config = dict(
    num_classes=11,
    activation='relu',
    depths=[4, 4, 4, 4],
    kernel_size=3,
    lr=0.0044,
    beta1=0.95,
    steps=8000,
    final_lr_fraction=0,
)
Rows from block 2, named by matrix and row number. Rows with one number belong to one channel. Each number is 500 + 25 x the weight over its row's rms, rounded and kept within 0 to 999. All counts start at 0. Numbers have three digits each.
# convs1: 3x3 conv (model.blocks.2.convs.1.weight, 64x64x3x3), inputs 16-23, a 3x3 kernel for each
# convs2: expand pointwise conv (model.blocks.2.convs.2.weight, 256x64x1x1, transposed), outputs 128-191
convs1.0:540542526528512498518514498512495488512505494516508502534521518520498484508488472566568542538521504517512494533536523524515502516516503498499502499502503501505503511498493514510500516509502513504503515512508517514514
convs2.0:494473536535500498528515516507517501524501464474527493489445457483486474467463523488527514520513491476480489540536479504542468486523495487493470529485477523515483481450484523486420485491434498
convs1.1:504501521493482501489476484472474479476472469469475472481481482496489489499503499465472477475483486484485487502505514488492497487490491496506518493493504493486480514531535506522518501512500514518520506511512499505501
convs2.1:458491476491507520491486514487465499512484484511509469492479475543490512489538495477515529506505480512490532443505495492499501553512481502507520521504527513496509482464497495403496502478462480
convs1.2:529534516520514494512518500509502499511505503515509507531517505518497479502487470555561533535527500516519501529535517521519497514522506497498500499500501502502501511503499516513508522512511515509508517512513521512514
convs2.2:490487539511512486527507517510521461522494466479527488487435457478490484477499487472538506525520497468442483524559491514518460502521479454486474521458433517521485471453494527477440491498457494
convs1.3:503504513482489499469478485497486493487488495495485494467473471463473469466468471454463473438465472441469460515512522492509501479486491527536520502501498481483476533510519503489509507490508515507501506482497519496504
convs2.3:485518495515506524503509527493493500514537528490507501491477488535506497481511441534475541501509506461501521443533486495506505517466526488500512514516507477518513484458498513402499511509466494
convs1.4:475486495475484493471482498521503517502490500503489495488482477487477483489488485478478483476481477480486487456464479455465490461478497509517516499501505492492492504492500489486491499496504506517516504508512507513521
convs2.4:475493513599482473470506510461512541466531524504510552488459477512498489503506476523466457493492533494505494444459498501508492515507505504493520505509523487490481492512568487463499506492483479
convs1.5:472484481475481479475473474562543550551525525535511507481475474476477477483490480459455452460470471469477475474469467475478473473474475501495494496489484486483474509486474511497482512500484487488475499500485504502480
convs2.5:485478494516508453477502507482518546483490562480516553480512503541493470462525478513441473442454548514497512412493473493484499493508496477485547510514508485504449503479523496531532494506526492
convs1.6:499501502484498495480494494464448433513478452510490482482476476478478486485481495476474481464464468473468471487491491480482496474484486512504508509510501494493494540502490518490476507481481542515510522492507502491493
convs2.6:581504506516517512518507511490520492502500482518506497519489579510491481462479561481477516492510465510406496493537500481491523477518533508494502515504494505558510474499502502509452509519474532
convs1.7:503518520478496503475482498495468499487475487505506500496490499491493502501503507483485484489489488481492492481502505468479499461475495517518525498505510489477481544501502507477485523495502547526533511483497525495505
convs2.7:494524507556529500534505519479511469505518525501520490568499532475501509485520448513504508513505464503484521502512510518497538536497494504499546490488528508498511500461531500396518467511510486
convs1.8:547535530531509503515513500506497494504508500506513508553544536525500489505482468578564546545521504516508490530519517519504498506505497493492496496496497498498499494488487500510502503513508488486491493498499494502503
convs2.8:461490517515505479567503516541510451514532490466533488483480451467496491492489518489512538508512476471473500513538493514519468447518483464483454510473490516494498496522493517459493492473488489
convs1.9:541542526526512495516519500516496493514506500521513508539531520523504489507494476564559534535519497512511492538537521521511494513516499498497500499500502500501501515504501514512506517513509508499499511505503514509508
convs2.9:468485531527507482541515511521515473529513475482521485498469451467490489464472523481527519517515478478436486525545482509524473481526474484487477511469462509509482485487490524475470484466442489
convs1.10:546547530530514499521517496512497491512506496517507503533522515519499484510490470563566540535522503517513493539539526527518502518519502501501504501505505504505505515501497518515506524514509510500500515510508522515516
convs2.10:497478534521500499522519515508521500529498461482530493490448467479476471470470522478525499521518483478454484534543472501539461492519485485489467526477467509505480485453487522488424484482436496
convs1.11:520529527504511504488494483467526501475530506468523500504508510494490490488477473536553550513528519492503487528538532511519512496502490498497492501502499502503500459512504464520507460510497480499493485503498483496492
convs2.11:492550514483527496568499533514453455511473504508522486453453503498499482477512474422497568503508520534445486539547524529475505466512487497510478490489509520482453483494494479520521481499460499
convs1.12:492493506481480495471483494494480499497484493506496493486480473490484484494492481466470470466463470470464480493492500482488493479487494523528526512514514492488494511484487504474479499491495518502505507485490499490488
convs2.12:509511537546500502517538500448547476478508512509494513498461478491494496485500484516497485530502492490478494490515472498504517524485500495503528510540511512514511490485506504509471491456484492
convs1.13:547532531521496499507499495500498497501508503505510508544530527513491489500484476576549546541513509514506499531517518512494496499495494485486488491493493496496495493492495496506504499507506482486492487498503494501506
convs2.13:491473530510506481549515520546534470516524491462521490485471479480481494501471531495512506506505494469490505528519490511511469453513489473491450507507501521498473501502489523458485495487475500
convs1.14:473480477465470469458464469525489513502467489507481500483481483484489490484489494467472475463468475465474476478482477472479479469477479513523529507520521495509510516485496502462473517482488511497505505489493511501499
convs2.14:438487507576488484454470494457521538495531530497508521514510510485499483500553463528487508495491500491524486473502501476531485516509518485495544497510503498480490502492538501460495497507538474
convs1.15:481500497493490497488490498531495508511483489502485495467460458464462457478471467451450462461461468463465457467481486483480490478495496513536539511525531505520511512502508500487497491485506511505503500488496508512502
convs2.15:472482524593476497482508510454491529512544540500502529490494480522482480482527488512441486484490549448465520440443488499486503517540515490500559491535532471514498503479514492460522516489507486
convs1.16:466463467474467464477468472530520544506501522485485505496489494500498498505502508466466467470468471482478486461459464476470463478475468482480481472472467482475473485481479501497498507502496446459464464477480476489493
convs2.16:482487516500502462491493507480487563478490529485517561475522511543491455450534460509444462462443552476458504415461476491477507516506496488479549510493513485508460494482519494505537504492538494
convs1.17:463465466479471475487480478514481476500468465509483479452446455456464473460465475459452454454451461461458465477464462470469473485486481503484485507497495522513502497478471501469458503487468518520523505494502495493493
convs2.17:508473468551511463484514490497502564489495500492503551450545506541495471472483479510458452478472522513443512447446488474514513464497484522480524513502517480538464513504555490551486519501519529
convs1.18:478471473477476476476476478507509497487487473467470467479474473487484488481486488462453459457458462466470471470462465471462470467464471498499507504499504507504509523528507512511489475475467508531514491502482463470464
convs2.18:506490505540505474493505501485515550484475509505505562417529514535496464465508503492467505483471521500473496425459470485552496478504477489492525501531520485537459503496530485543472529502513518
convs1.19:495505519491498509484492504489474487486482487491488492484493499498499508504504507461466482473479486483488492494499510485497506488494505511519514481488493467473476532501510517497511515500515529509513519504512518508512
convs2.19:471522470521528514512472515490491490508491501494500486526485517510505490439501445508501523482506458489503509437507521505486521559483475477518534507501529507504501503443474510415533483481474462
convs1.20:534540522524514495519518498511500494510505500516508504539521512521499481507486469563565536540526499518517496532537522524516499519522504497498499498500501500502501509503497512510505515509506511505503512506505514508509
convs2.20:490481548532512496528511522511523477521496475469514493489440453481492480473486502475535506524518486482427479525544487518518463499524478474491474527468447516517494483453493527469441488485458495
convs1.21:486480488478475477466461463545527531528496505532497487492491495487487490486486499472472479466474478460476487480477482477480473477470475510499492489487480478475463491471463489472466498476469475460447492481471504489472
convs2.21:488489502517490467474516509486506533472499554494510556473494506521491465453522496518445474466455560506509513391487467500498499525503497476487531511511526481514450497467539502519528491486528469
convs1.22:538533522520506494512509497512505501510510503512510504544526518520490477504479464575563541536514498513508492537536522517505495509510497500500501500501502499501502507504502507510506510511505504500503504506508509510512
convs2.22:485484532528504493513536514518529485536504478473514497497451460477481482477471543481520500520510474481431480531554479509517467474525484482493462503492482513516472490485492528492445484482440494
convs1.23:486488498474475478463467467511497492502496497500494498499498504479470472464456455487483499473466465455454445489494503474476480461465466504498501503498500508503500496482489492490501498494501503491492502495498506500502
convs2.23:514486509496514486535501517541526460538485486509498487498522510475491459455503509472507545510486456511499506529538520521516507498489456514505470511461516512527481497455495508603482477470510495
convs1.24:546552527518519497505518501505500496504502497509501500545528513518500484500490477570570530531529498502515496542548525518524500506519504498497498497501501501502503509502495511508503518508507507501497507503503514507508
convs2.24:481480518512507487523513503541538434514523484479518492489479464447487483458476503477518521512516483474476491491536467507547467485512479431489474503428452520525495481461489512475492499491481491
convs1.25:503507506498492499487487498533493518527487497526500501487487477490500493497496491471463469474471471475476475499500493492492485479479474513531531496513509483486493527491502513484489508488499514498500514488496505487498
convs2.25:489470499593500503499505496462494509474543493531499505509460492500485502481480493510452510513509483474429482477506495494519524525504543524501569493502494487497510490475519505444536504474504489
convs1.26:484493491482483493488490485499481497492478495489491505481491483477491488481492483449458472449465480455472472487494490482486488486488496530521517521513511515505501502488493495483499499493505492494496494489498503505511
convs2.26:485495533546510506515534507431459517504479498533515522496511506502494491468493461490455499484481496476511492453481503498455516504509532494500538495506462496474508486488523505457495532518501501
convs1.27:543545513526527502505519504513510507510509506512507505542523493521504476494487471571571521538538504499511498554556520536535507511525510505505505505506505506509509513511509514511511516510509508507506509508508513509508
convs2.27:507500508504514504511506500504521491511495468479507487497463485476501480468436521480517499524513485461473486523542488516514479498508490483498479494478470522513465482463483494497438473488444491
convs1.28:482486483475479481472479479511483510499471489509485500460460459455457456442454457460460463460463461461460460488488485486485485479482483504512519499509511487498494522490497516478490526500503510500505510495499516501501
convs2.28:476477509576483496452526494458565523469547518489521523485509490489488476478520502523452487494495488457469485471499502498495504529493503500489530503533508481482513509471521502494508500453549490
convs1.29:542546521522514493511515496509495488510504494516506501538520509518496480503488472568573530532522496508512493538543519520517496512518501497497502496500503499502504512496489518512500526516508508502501512509508518514513
convs2.29:485489527525503497520507507526520471524509471464518494491450452469493473453461523477521527521519484478478478517529473507551460482518484466488475518457472525530478478457491525495452488488457494
convs1.30:547535525537520506521520503505493487504506494506508499553551539534517500512494478570559535547527504516511490537529517529516501512511499496498499500500499501502501502498497503509503503508503496496496499501501498502503
convs2.30:452476506528503485565513515522515455509536485454510490487485426458490497505471517490519511512518461486495500511535482511520470458506481464486472501481503497475503501515491519463484490464484486
convs1.31:537541517521519500504516504509504500508505503513505503547520504524500477501485472571571535540535507507516501531536518520519503506518508500500499501501503504504505512505499511508504515506505506504502508506506510506507
convs2.31:499492535495518500535503502510516476510499471469514497493452470477497479478475523472517506524513497459456480513543493521520476497515479454496481499473463522518470476458489500487444484494446493
convs1.32:485478481484482484486483487510505489502495480469472472499483489490486485495488481460463465454459462457468463479472479477473477478477482492490495497488496505495498498498479500504491478482482483497494480495491454472476
convs2.32:506489491572503491498504498468464524516473504519506553409520539517497454455448541486448479491449499500478511469471479500497511491509500525497521510528497491528490499477517492586506518494501507
convs1.33:550553538532515502518515494511501500508509503515512509537527517524502486510488467557559544537522507515510495535540530523516505513512502496495499497503503502505506505500500506511508512512508510509512511514515516515520
convs2.33:483454534508497493532521518517517473533503461455531493482459441476478476480489513487536507524517499478514494531543467501539461482528486461492452523467482522512495485465487532476453487489443496
convs1.34:479481478478480481476481481521488528490461495492478500476481475481480478487480479464467468465465465468467464486484479482483480483485482500507509498506509496510508513493510500469486504483493501492503492484488499485493
convs2.34:444495511549487497461459489476509554507539548496519528501515507506501491490550477546483516492489506492546492471509510476531490520513524483498544496525514497487493500490536508478491508511521485
convs1.35:545544532518507496499499489500503499499506503502507508547530519518497484502483471558552537533519507509510497531532524513505496498503494494496497496498499499501500501501503501507508506509508499499504499506510506505512
convs2.35:485474524515515480545507514530508435535515485454521489481465455473485492491500517486529507512513485478471492533554500523509464447527487449492433499472475525516495487498498532477478497497495496
convs1.36:535533521510504496500500492499498498500501501503504505551534517519496481500483469568559542532520506508507495536535522511506495497498489493492493494497497498499498498496497501504505506505505494493498497499505505503508
convs2.36:483486520504518466542502512534509426530522493468528485484478470469485486480500519483519515508514493478454492518550506526497468447519494444492439494461473519509487490493498521486495489486512493
convs1.37:521524538504506512486497508518502501512496492519505494498486475481495482505490494471469467480486485473481486511518519489498516491477497526506501500483475477464467507488487504484480495487476504504517482495498487493481
convs2.37:491495509498504530479504534515497483520499508526505463533509511503504498475541505466517507513523453506489531466512493501525519552494466508517518520487476508478502499469504511432527477480483465
convs1.38:474478473472472473469472472513485514487462489486472485467470462469472468480475471462462464463463468467465462482482477482479479481480477493499501486498499486495495513494513496472488504490497508497508495480491498488492
convs2.38:453489524569487494483482493476491541499539556486526531502509499499496490497546485549470506499493494488524485497531516472519503522507529488497542498536538498482497498495547505496499509513530487
convs1.39:518531550485489515460468496470468472465452460451461466471473470473475470479482478471469475463469469458467467504510530479489510468468492508524533490497512466476487500499504491497491491483484505514529482497501474479476
convs2.39:483502480532514499520502511504493488485511509514472473506487513505503470440519502432476509506500479545501545425528485498526534543495494497497565515528555510504520472446508494462515466525462496
convs1.40:537535531532519503525522500508500494509507501512511506539534527529511491517497474560555542543525500520514488531530528527518505519521502494495498496499499499501501505500497511515512518518514501497499505505506508511511
convs2.40:471468527509497484546517535514511498512507469477524484487460444482486495513471521488524502518510484477503498536539477500534474478515477490482470525491472508484492493491494521431460477471427495
convs1.41:544537527526513499513519502515498492513511498516514507552549533527509493506491475571565541535523502510510492528526518512507498504511499494495497497498498497497499507499496510514506511516509491488489497500496501505501
convs2.41:449477512522508478558514505525511448516525484477526485489483444463491498486479502485518513508517466484438495509537489518510477451517480463489465494462475502476497496524490519471494486465494484
convs1.42:485478476487477479483481480507503509495491495489483494464457466464466477463466482454456451451452455457461466466460460470467465471466466519507506512503501511503495499500492503509498504503497500520503503514497496504492
convs2.42:495478499512506464480510495473527566485496530483499567429521485540495468463525468508449474460457540506501498411459476475529500482493478495481527506489502478508462502497552484521496523481520509
convs1.43:542539524520502491511506491517495491524514499530518511542528524516488481503484471571569540531510497514507492535535521516505494510507494485492499488496500493497499507490491518516504527520509503494497511509505517513513
convs2.43:480500524513500492517508506525496495520511459463521494491458465486494463455450534491517550516512470481474480525514481506523464474526502499497466520483482513529473476464487526504458484493454494
convs1.44:530522514511501495501501496507501499507503500510503501552522520514481478491470465576564548526509504501500495543538524516504497502503498496497496494496497492495496503498496505502500506503500495493493499496495498498497
convs2.44:500508523506518502504502494496491510525486477489508504500462506504494484472461522493501505516485499491428488521511511512473483486530508507529481487499481506517373488484517489517440473501436499
convs1.45:486479480483480478477476469547528536525505501524495493490493491489484496486490501476473474476466477474471491490476473484479472476472474499489484491483478477479467485475457490478468492470463470477458490489476486490468
convs2.45:497485489506499452478504502480508542475495545495515563471501507531484479463524491509437471454441567508488502414485480490495500506499500484474536512511521487511439498480531495526529498491519492
convs1.46:546545529531517501515521498508500497504505500507506505540531521527508491509495476565561538537525505511512492531531519519512499506513498497497500499502501501502503503498498503509505505509506502500502503505506506508507
convs2.46:464482520516504484575505508516509455525522485463523490485478437457490490484486515485523528514518466482469494525539493516530466458519483462486467508450474511494495490493484524477472487477466489
convs1.47:475474482478476484482484487503506479510513480494503482474464472470465474468472471449456464440457459443458457459465481465473487478482489507503509513506510526523521490511493506526508494512502481497489494509497476491488
convs2.47:454512505584521486521486530459467527509468516527499546481521522517495455451491498477473537472453487553521516437486511502500513507505479497514518497512490479502508497483481468574509503508526506
convs1.48:533530526516504499503501494499500492502508503506514509549543536523494491506481477559550542537517511516508499530527522513496495500494492492494493495496500497500501493495494498506504502509508483491493489498501497502507
convs2.48:490471523488514485551502521530522446518519479456530488486496471486484496495497528492528500505506498466491506511535505521509467463518481471489439504479495523514478499500504519456491493490476497
convs1.49:508506503498500502493497509497512516499515485505498488486499496498491490481495500471472468473480485484484488476502503475489499488496509473471472503525517509516517517487489508494482524508497510488491482469486491485476
convs2.49:508535497538544518522510529480513482472513497552478488547478586495529508509487493487531529507506478504441505537484539518485531488495517495485535488474497532506496504513477511475516491517495503
convs1.50:506500509491491499486481486508509506513511508516524520491484482499503495502507504473470466471476474476480473497490495490489492487479486509505510506504502498490480514519520515528517503515506507508512509514515505513517
convs2.50:448498498516518511482468505497492533511472483490503484491475488557476499483526508482534505514510497492452506460479511499500506537514477507506508532456500523508511488507480530404510502487489471
convs1.51:547542540526508499514510493507497495506505500512510507542530527523497483510481465563558550536518507518511497529530529515507499509508497492492494496498499500502502508497499511513506521518514504499501507506507512513514
convs2.51:482464536519501492530529519523516471533512463462530494485454444484476480488496512489535497521515496478491496540540466506522464471530486472494452521473479518510490489472491529469450491485443502
convs1.52:490486490489484488492490488512514492503502479489501486499485488482474482480475477482476482473469475473475475482481491482474480488486486506492496509497495512499496504499483510512495489496484491511504500519512478498492
convs2.52:477484513574513487495530502432497555501469512522504547426518505531495473480491492491458450468470495495506489416496491480525513506517471496509537516513451489525517498500505499516502523479511503
convs1.53:483484482482481480480478480513500499479467476466460471482470471478469470487479479459462457455467467458474470472469468475469471474471474516506505512504505517506502515506495503493482493483481511514508490492486479482476
convs2.53:514509475532503471483446494474520547490482500495500562415526503525510477478477513484451500474444531527413485484439524489511494478503516532485515506509509466502482497498560485555483505502526505
convs1.54:472475473470476469472479480511497526507479498512477491492491485485498493495500498474474477472479479483485493464469458470469464479481474502507512499511507490500489519501509508490499524507519502489491508497486532517514
convs2.54:462479506564485492478512504478506547483550560508526550483473489524491457457507499546452470482477531508523495464479499501516507507531509491502525497524577470478486491457523487485544500470499483
convs1.55:544551520515511490506511496517505497514508501521509505538519505514494479501485473567570529526518495507509494537543518516514495508514501497498501499502503502503505518506501516511508521510509514506505516511513524516521
convs2.55:498478523512501493492533501530528466537505471481513490495464472467478485454464515485522504520518487479452471513543454499545463495518486458491474499453466524532476478471493515493454494482467493
convs1.56:469461456474462467476465468466505467469504467438483455492474480488477484490479484475467469464460460475462464479462464468466467477464475508494490528517514532525521483533516471539508439491466508524506501523508481501489
convs2.56:479513488510508509520523544504476561525456488498486490414516502574480483494482459443513503496504511499546525467507494481519502494509455514506486520503517508513513494529495492531527512462511532
convs1.57:550543535530506498524513494513504501513512505516514510548539531521495487509486470567554545535509498519504488534529525520501493515506491495496497496498500496498499500496498505509507508510507496493496501503505503507508
convs2.57:484488511520493491511527522514515512513509459468500492488452473493479489502450546489518515518514468491432482543520478503515463454521497519492461494487472494489476492506493513480445469476446493
convs1.58:540545519518511493507512497515502498514507501521510505539519506515492475500481465563570533527521500505509493532540518516516499508516502498500503501503505503503505516504501519515511525514512513507508515512513520514516
convs2.58:492471533520501492507533510528526476535497469487516493490458466473476476451475518492522503523515494478455477522539449495538458494520474458495473509461465526517477481466487519499444493487469496
convs1.59:473480496465475498468480498523494516500471494499477491455471491460471489468485494451465498446464497451474501460465496452464503456474507502509506496505500488495489502490499493478493502491499515503509508497504509505505
convs2.59:461510513594481479466483521491511520463536509511510507504486506485498490492521511516468509493492544477490466469504519497489482513504520480499518499521486499488505506484578495500542489491529482
convs1.60:551539530518499500504502498502499501500504501503503504554532522519490482500479471571557547533512508509506500542531523511497498499498495487486487489491492493494495499497497500503503503505504491493497491498503497500506
convs2.60:485492538508524481538511512528523457526517489451520490489468472486489493493483533489516509513509491471440492529543502526488469451522488457496450494492488516502464497499485517472485485489482496
convs1.61:548551529527513498519519498509496488508502494513506502538521512519495480507488470565566536531520500512510493537538523523516502516518503499500503500502504503505504513497491517511504524512508508500501512509508517513514
convs2.61:492481529520502497524514510516519491525501466472522492490449458478483472466465526479521511521520487477460483529544467503541462484521487472488473517463458515512479484450491521490431484486441493
convs1.62:466442451479470470480461483468494466471499452454490449469460476469464481473470480468465465466459470464467470456451477468458471466467480493496502497505505508516519482515496484523499468510489488524504483528510456504494
convs2.62:489510501545512481528511570498521546492484523499499538466528519560486506517495497478474504478492543547510537489488506497487518460504467483492517513526531484517474516518532499556519529493528524
convs1.63:541538522517506496511512498510496490511505497515508502541526516517495485504490477574571539527514499507508495543542525515510499509512501495496499496498500498501502505494490508507502514509504505499499510507505514510510
convs2.63:471491526525500488545515512549516474523516467467513492491471461464490473455456528488517546509517479479492490517533478507540468473518496480488467510474486517516479479460486524482483492491461494