Rows from block 11 of a small image classifier, named by matrix and row number. Rows with one number belong to one channel. Each number is 500 + 40 x the weight over its row's rms, rounded and kept within 0 to 999. All counts start at 0. Numbers have three digits each.
Before each channel's rows are labels from the 100 images, of 14848, where the channel reaches its highest value: "top examples" is what is common among them. Only what is clearly more common there than usual is listed. The data: capsule endoscopy frames (Kvasir-Capsule).
# convs1: 3x3 conv (model.blocks.11.convs.1.weight, 144x144x3x3, each kernel summed), inputs 48-95
# convs2: expand pointwise conv (model.blocks.11.convs.2.weight, 576x144x1x1, transposed), outputs 45-89

top examples: finding: ulcer
convs1.36:428420538510532553514437442405527556414525520488532467495525508493518482416544505390550509532502527509509535550474491522542497521429528487515495
convs2.36:576502544417490500534453486565527520539461550612561505476497505511545576538590496556534424442532489543480502417501480494505547487481459

top examples: finding: ileocecal valve; finding: blood fresh
convs1.132:525509508514525561547487493434450564478543515521533457500495473519463473548470494515531543453480438485549488496454450489417421443408535507468523
convs2.132:456493541435473457557517522471483492494503519530506461488562484433515537544515449543534445497514516479452450470502434540482510426495527

top examples: finding: foreign body
convs1.142:496485573410544491503507536498513497569510488471539474461520493482467448475516428491482478425508490418536505500534482563495508429563411447525510
convs2.142:437473491511572460440573517494486583462517495481514507512461480463503447507506507468463571489441422521476503495579534536496474489529471

top examples: finding: lymphangiectasia; finding: foreign body
convs1.48:470432443449502496495481440488502493474454438434484444467514510455477458509500501498496502492505466465459518475463454422512482491476493477505503
convs2.48:475494503449487462544462405524477462477388509526511379474505499532451468541543484538546531457491472472486452482452461511573455464435515

top examples: finding: ileocecal valve
convs1.133:531460416520479516470437481460458513487536482507472496531503574542545501582477559537518488495467573489510486503470560407457559502455538513432467
convs2.133:499432538486483428484526537475493473496535524546569551475557510489519523541476428519516465444543521554500506445470454477433495546494503

top examples: finding: foreign body; finding: lymphangiectasia
convs1.143:474484468476517554498529531481527523458532422453536502519527475509463492515491421482548486517456449472539491451494438472499480520507540496481552
convs2.143:503503513468506452468528423511439484530445476549540441472528509527518538552546419497526406533504470515477432464453432475520546469491578

top examples: finding: foreign body; finding: ileocecal valve
convs1.65:504400525505465489569374521416483499443489506540498436503517525524511423560512519528527553503500525485498512502440477508463533511394525489507392
convs2.65:515483493479590415501557481472470453472489479555503476495448509452490546538511451545524479504491450508520509506461429473506555482477542

top examples: finding: ileocecal valve; finding: reduced mucosal view
convs1.100:468470535511433577472479498487526511428540488478541471521511535537476455524525532466500459533432523520500515496433537504512522520517485485552457
convs2.100:549460513456528505455565497492473488496402513525570532498504512497506552531502446508530427437455468572465515441501456478440520540435509

top examples: finding: pylorus
convs1.44:424498442540493536400497437497496505453511510520492530509502510514540459458489531364465387546490512506503488507480512511516506538496513468438493
convs2.44:525544513495503472498459553456550488538501549546540511484531487516534531466532438565495517480473541496502519435463477499439509489515475

top examples: finding: pylorus
convs1.98:434500490458462470427507455479464406519394458490402522522480523511452544466466552460476422507507509495381509519542553468511518504498480447455427
convs2.98:468561490492532475484415467527563493527502529544533519480485508543494508533511464483493519515462490468508602587453412523491519578450544

top examples: finding: ulcer
convs1.23:470482512510509575455463438523537545446538506444532436528484483508460391462503607388470450497402540566491458435453483507544534480506529529520479
convs2.23:567470497456461518476533543534521515455425564492491509508524510596508492499480494498509465452497545494362483432497495534505511424447436

top examples: finding: ileocecal valve
convs1.51:537459528506492526536460556485459513513508478539509411524466461511434472545444525530539535426499492523517464482491423526433521427441524520504482
convs2.51:458492519474526422539544545465460479467439472518510488503541497405500505539493444505524477485497518485470492450510480559533502447467528

top examples: finding: foreign body; finding: lymphangiectasia
convs1.43:495532453487462474509549443576469444462463507549429520443513484467520530431492494489469487512507483507406513528462523485461503509525468527531491
convs2.43:422458496483519424517524460475469405538387523536507477496516484504484528427576565509515472499466515502501400478444485477513486485485526

top examples: finding: lymphangiectasia; finding: foreign body
convs1.70:522442477441430471501464529417496472484451505523471455471451474469487424527509516525528521502450499469465531510441470496505501505474520462477426
convs2.70:449518485482585492537558496549511433569432530528477515478544519494516577521451531510541449540526427490518503532499510444431531466424579

top examples: finding: ileocecal valve
convs1.29:542463446487512508485439472395474548481531484503512461495499535493524489568492531536509492470490539512526473505446528437455507464397533520436482
convs2.29:443452539421486480535579479558523502506467562526530515485583490375554542503466495567524475456549542547511454469496485464507505484521519

top examples: finding: lymphangiectasia; finding: foreign body
convs1.101:512479429527430525519485480492467492473518388512486527558443474509481525446446543493485539472492403460514497504490433514507468470506487539445420
convs2.101:552481476525486442499536484623506488536489524557508448498498473572525441529496512464551492508486491448455553498478526479514516454439547

top examples: finding: foreign body
convs1.14:440441496504501459528500415387462509506475416496473486474480478501509542498454417462540508511510427490495514560517468493414442506492508503470464
convs2.14:499514504485453448546529460480542431508459503563543454442532497490413478541558410520549484518529473498523482482440408482494494447439548

top examples: finding: ileocecal valve; finding: ulcer
convs1.38:465470525474516556497468511440497523471533475452544507506505497516409492502528585444498466510450526533526516472466533508490498484457527493538475
convs2.38:538487472399494541484524512514462470483439560487492487491448503554500512516493381534488402463476522556409515433494396444426468439438538

top examples: finding: ileocecal valve
convs1.93:428495442494500550381500476489511498444479499524493516504502529505472451490498524420463402449444447503498496518430508449492463470495481443464496
convs2.93:557538519530530484486463602433518532587513537485493583509527494481502540460455466576478520420533487557511486538482536475452452502526525

top examples: finding: pylorus
convs1.78:417491474514497555372493432486506516448518496511504520516504520512513468480492536386457377530484502506514499516477514496507507523495498442470499
convs2.78:514535510487530490491441555447513507553487549498545574480516501503500541453516438572504505465499507544497519457466457482422491540504475

top examples: finding: foreign body; finding: lymphangiectasia
convs1.126:468459536455499488450480543549470485406480513450547500524479473555473504513481390485505465472510497411476532554442458552495543487503448438489495
convs2.126:460552474520535471489552487525528508533471560539486508469485486549490492491528437542526478560455427476470520553432508461459490466487563

top examples: finding: blood fresh
convs1.35:544490481538488484544546510506475443580490482394440506556471508546500460503472500483494506501483491523529448396516479466493522500537476504446553
convs2.35:551514487519465476432493495461450484523503458544495456504530497532493480540506533475505497530511481503564462501532548564559504514555544

top examples: finding: ileocecal valve
convs1.103:478458501473530518515505501494462544455476485480518404505522492494418401516522541490496538417450495510488500460400480441462497408494516443518536
convs2.103:455475500444440518538546495538496547472448479480499483454533500481515500472509490542507479450485521536391467536503460507563497464425498

top examples: finding: foreign body; finding: lymphangiectasia
convs1.136:538497460543395498515462495458468447445542532461462475495501526500512424580482525542484527550421508480526501489444510468494471550489485529487461
convs2.136:458461494464596498476609495538516439473486498541547542482504512504517531521476497486536428478466450566515528538486503507451534542430569

top examples: finding: pylorus
convs1.139:457517499514479542508510488530464512453432540498504487540574492567517511409523493467497514524494536459480493534526534465399517527432509484473470
convs2.139:510564523525430492483439527388557532515558458580473456468520493471503530495528460459456467545427541454494576378509489441489523464537525

top examples: finding: ileocecal valve
convs1.40:538465562520483546546448540461487531514530492541516419519496479518441458545501530523540542438477500523504491477495440539465508439444535530545472
convs2.40:482479529435537413530567536472453449457445509522507485489513497435513532514500421531520442457460527506462455442483471532513515470489516

top examples: finding: ileocecal valve; finding: ulcer
convs1.16:472492468527469529480515445478509526437557494449560486507513524513511472583527490449491472525473433502555527531404478425492475527535502495527506
convs2.16:485408528416438475539475451517502435518415515538550515474525505491496563495513502536531409491480521611432462520512440421484513473460408

top examples: finding: ileocecal valve
convs1.117:482472497491471518480476539496464516438497482500490372521484493520505389546445534495543481523447549489494435428451475504458548527475524480484502
convs2.117:449491532480514451487502558436438495498457500491522555522529488419523514514426472527516467406494513522478474421503483509459546512475473

top examples: finding: pylorus
convs1.99:516488442471418507489489455516471454440532476451554498533444477480513495419445543489466516504526495506551463497489528464448511492474446572428480
convs2.99:518524523462516496495464458531513488553472559538524467493477522589561540465468417532524408479499553533441473539472477466436592510470522

top examples: finding: foreign body; finding: lymphangiectasia
convs1.92:464448496516502580520475429403502543453567477493526499519510491536524539532484506486506489487522470509546488533488499475417461459429525507499513
convs2.92:490489524410447460524529467509507445505449488530524458454567458498451528538499497549513489524530492534526428434455396480476476493432529

top examples: finding: ileocecal valve
convs1.55:526464520503504530527443508428480547486528487524506422512514482528425445561490517518546537429462497485513480491431460497444486429404545493481473
convs2.55:459481543420498444542530521534502492471453534542523489498557497428522544540513451545523450463530535513463474477508449510485489465505511

top examples: finding: foreign body; finding: lymphangiectasia
convs1.109:469524515495564475505558475471487485538475427497497522419463440435449494481475386480468486424476404460487471460469478522463426420537500462512586
convs2.109:403490495508437511558498477522495577516485449517511424512494484490525478550504530500519486512491484457528437564560467493521509460541534

top examples: finding: foreign body
convs1.81:429429485486532557505467418410521553449541505451543499435496496464513530408487449411526486529526433516543521568510463509501409496450486493509515
convs2.81:525497542475522519574478482519534510534450566541546501463450507506451553504634486575534466460566513542518476460470465451471510515443435

top examples: finding: foreign body
convs1.56:468494439521393484509450468469474505432536521473508502507520581532479485588469501527486527459479525498556488473458548444513569477500518497527398
convs2.56:510449479435446420482555481535546403485455480532566500460528488489447463536506445481496462492462518534456532448394515409530476540365504

top examples: finding: foreign body
convs1.94:471492541458491451531548439518417548488458487545497468436437500457500451502467432524515537497497445499504389465477489526536423506511487500526526
convs2.94:508449495462481553512528506503429511561440450445471467469520497542487475501466448523485482501425532533425472538486462543557540491469492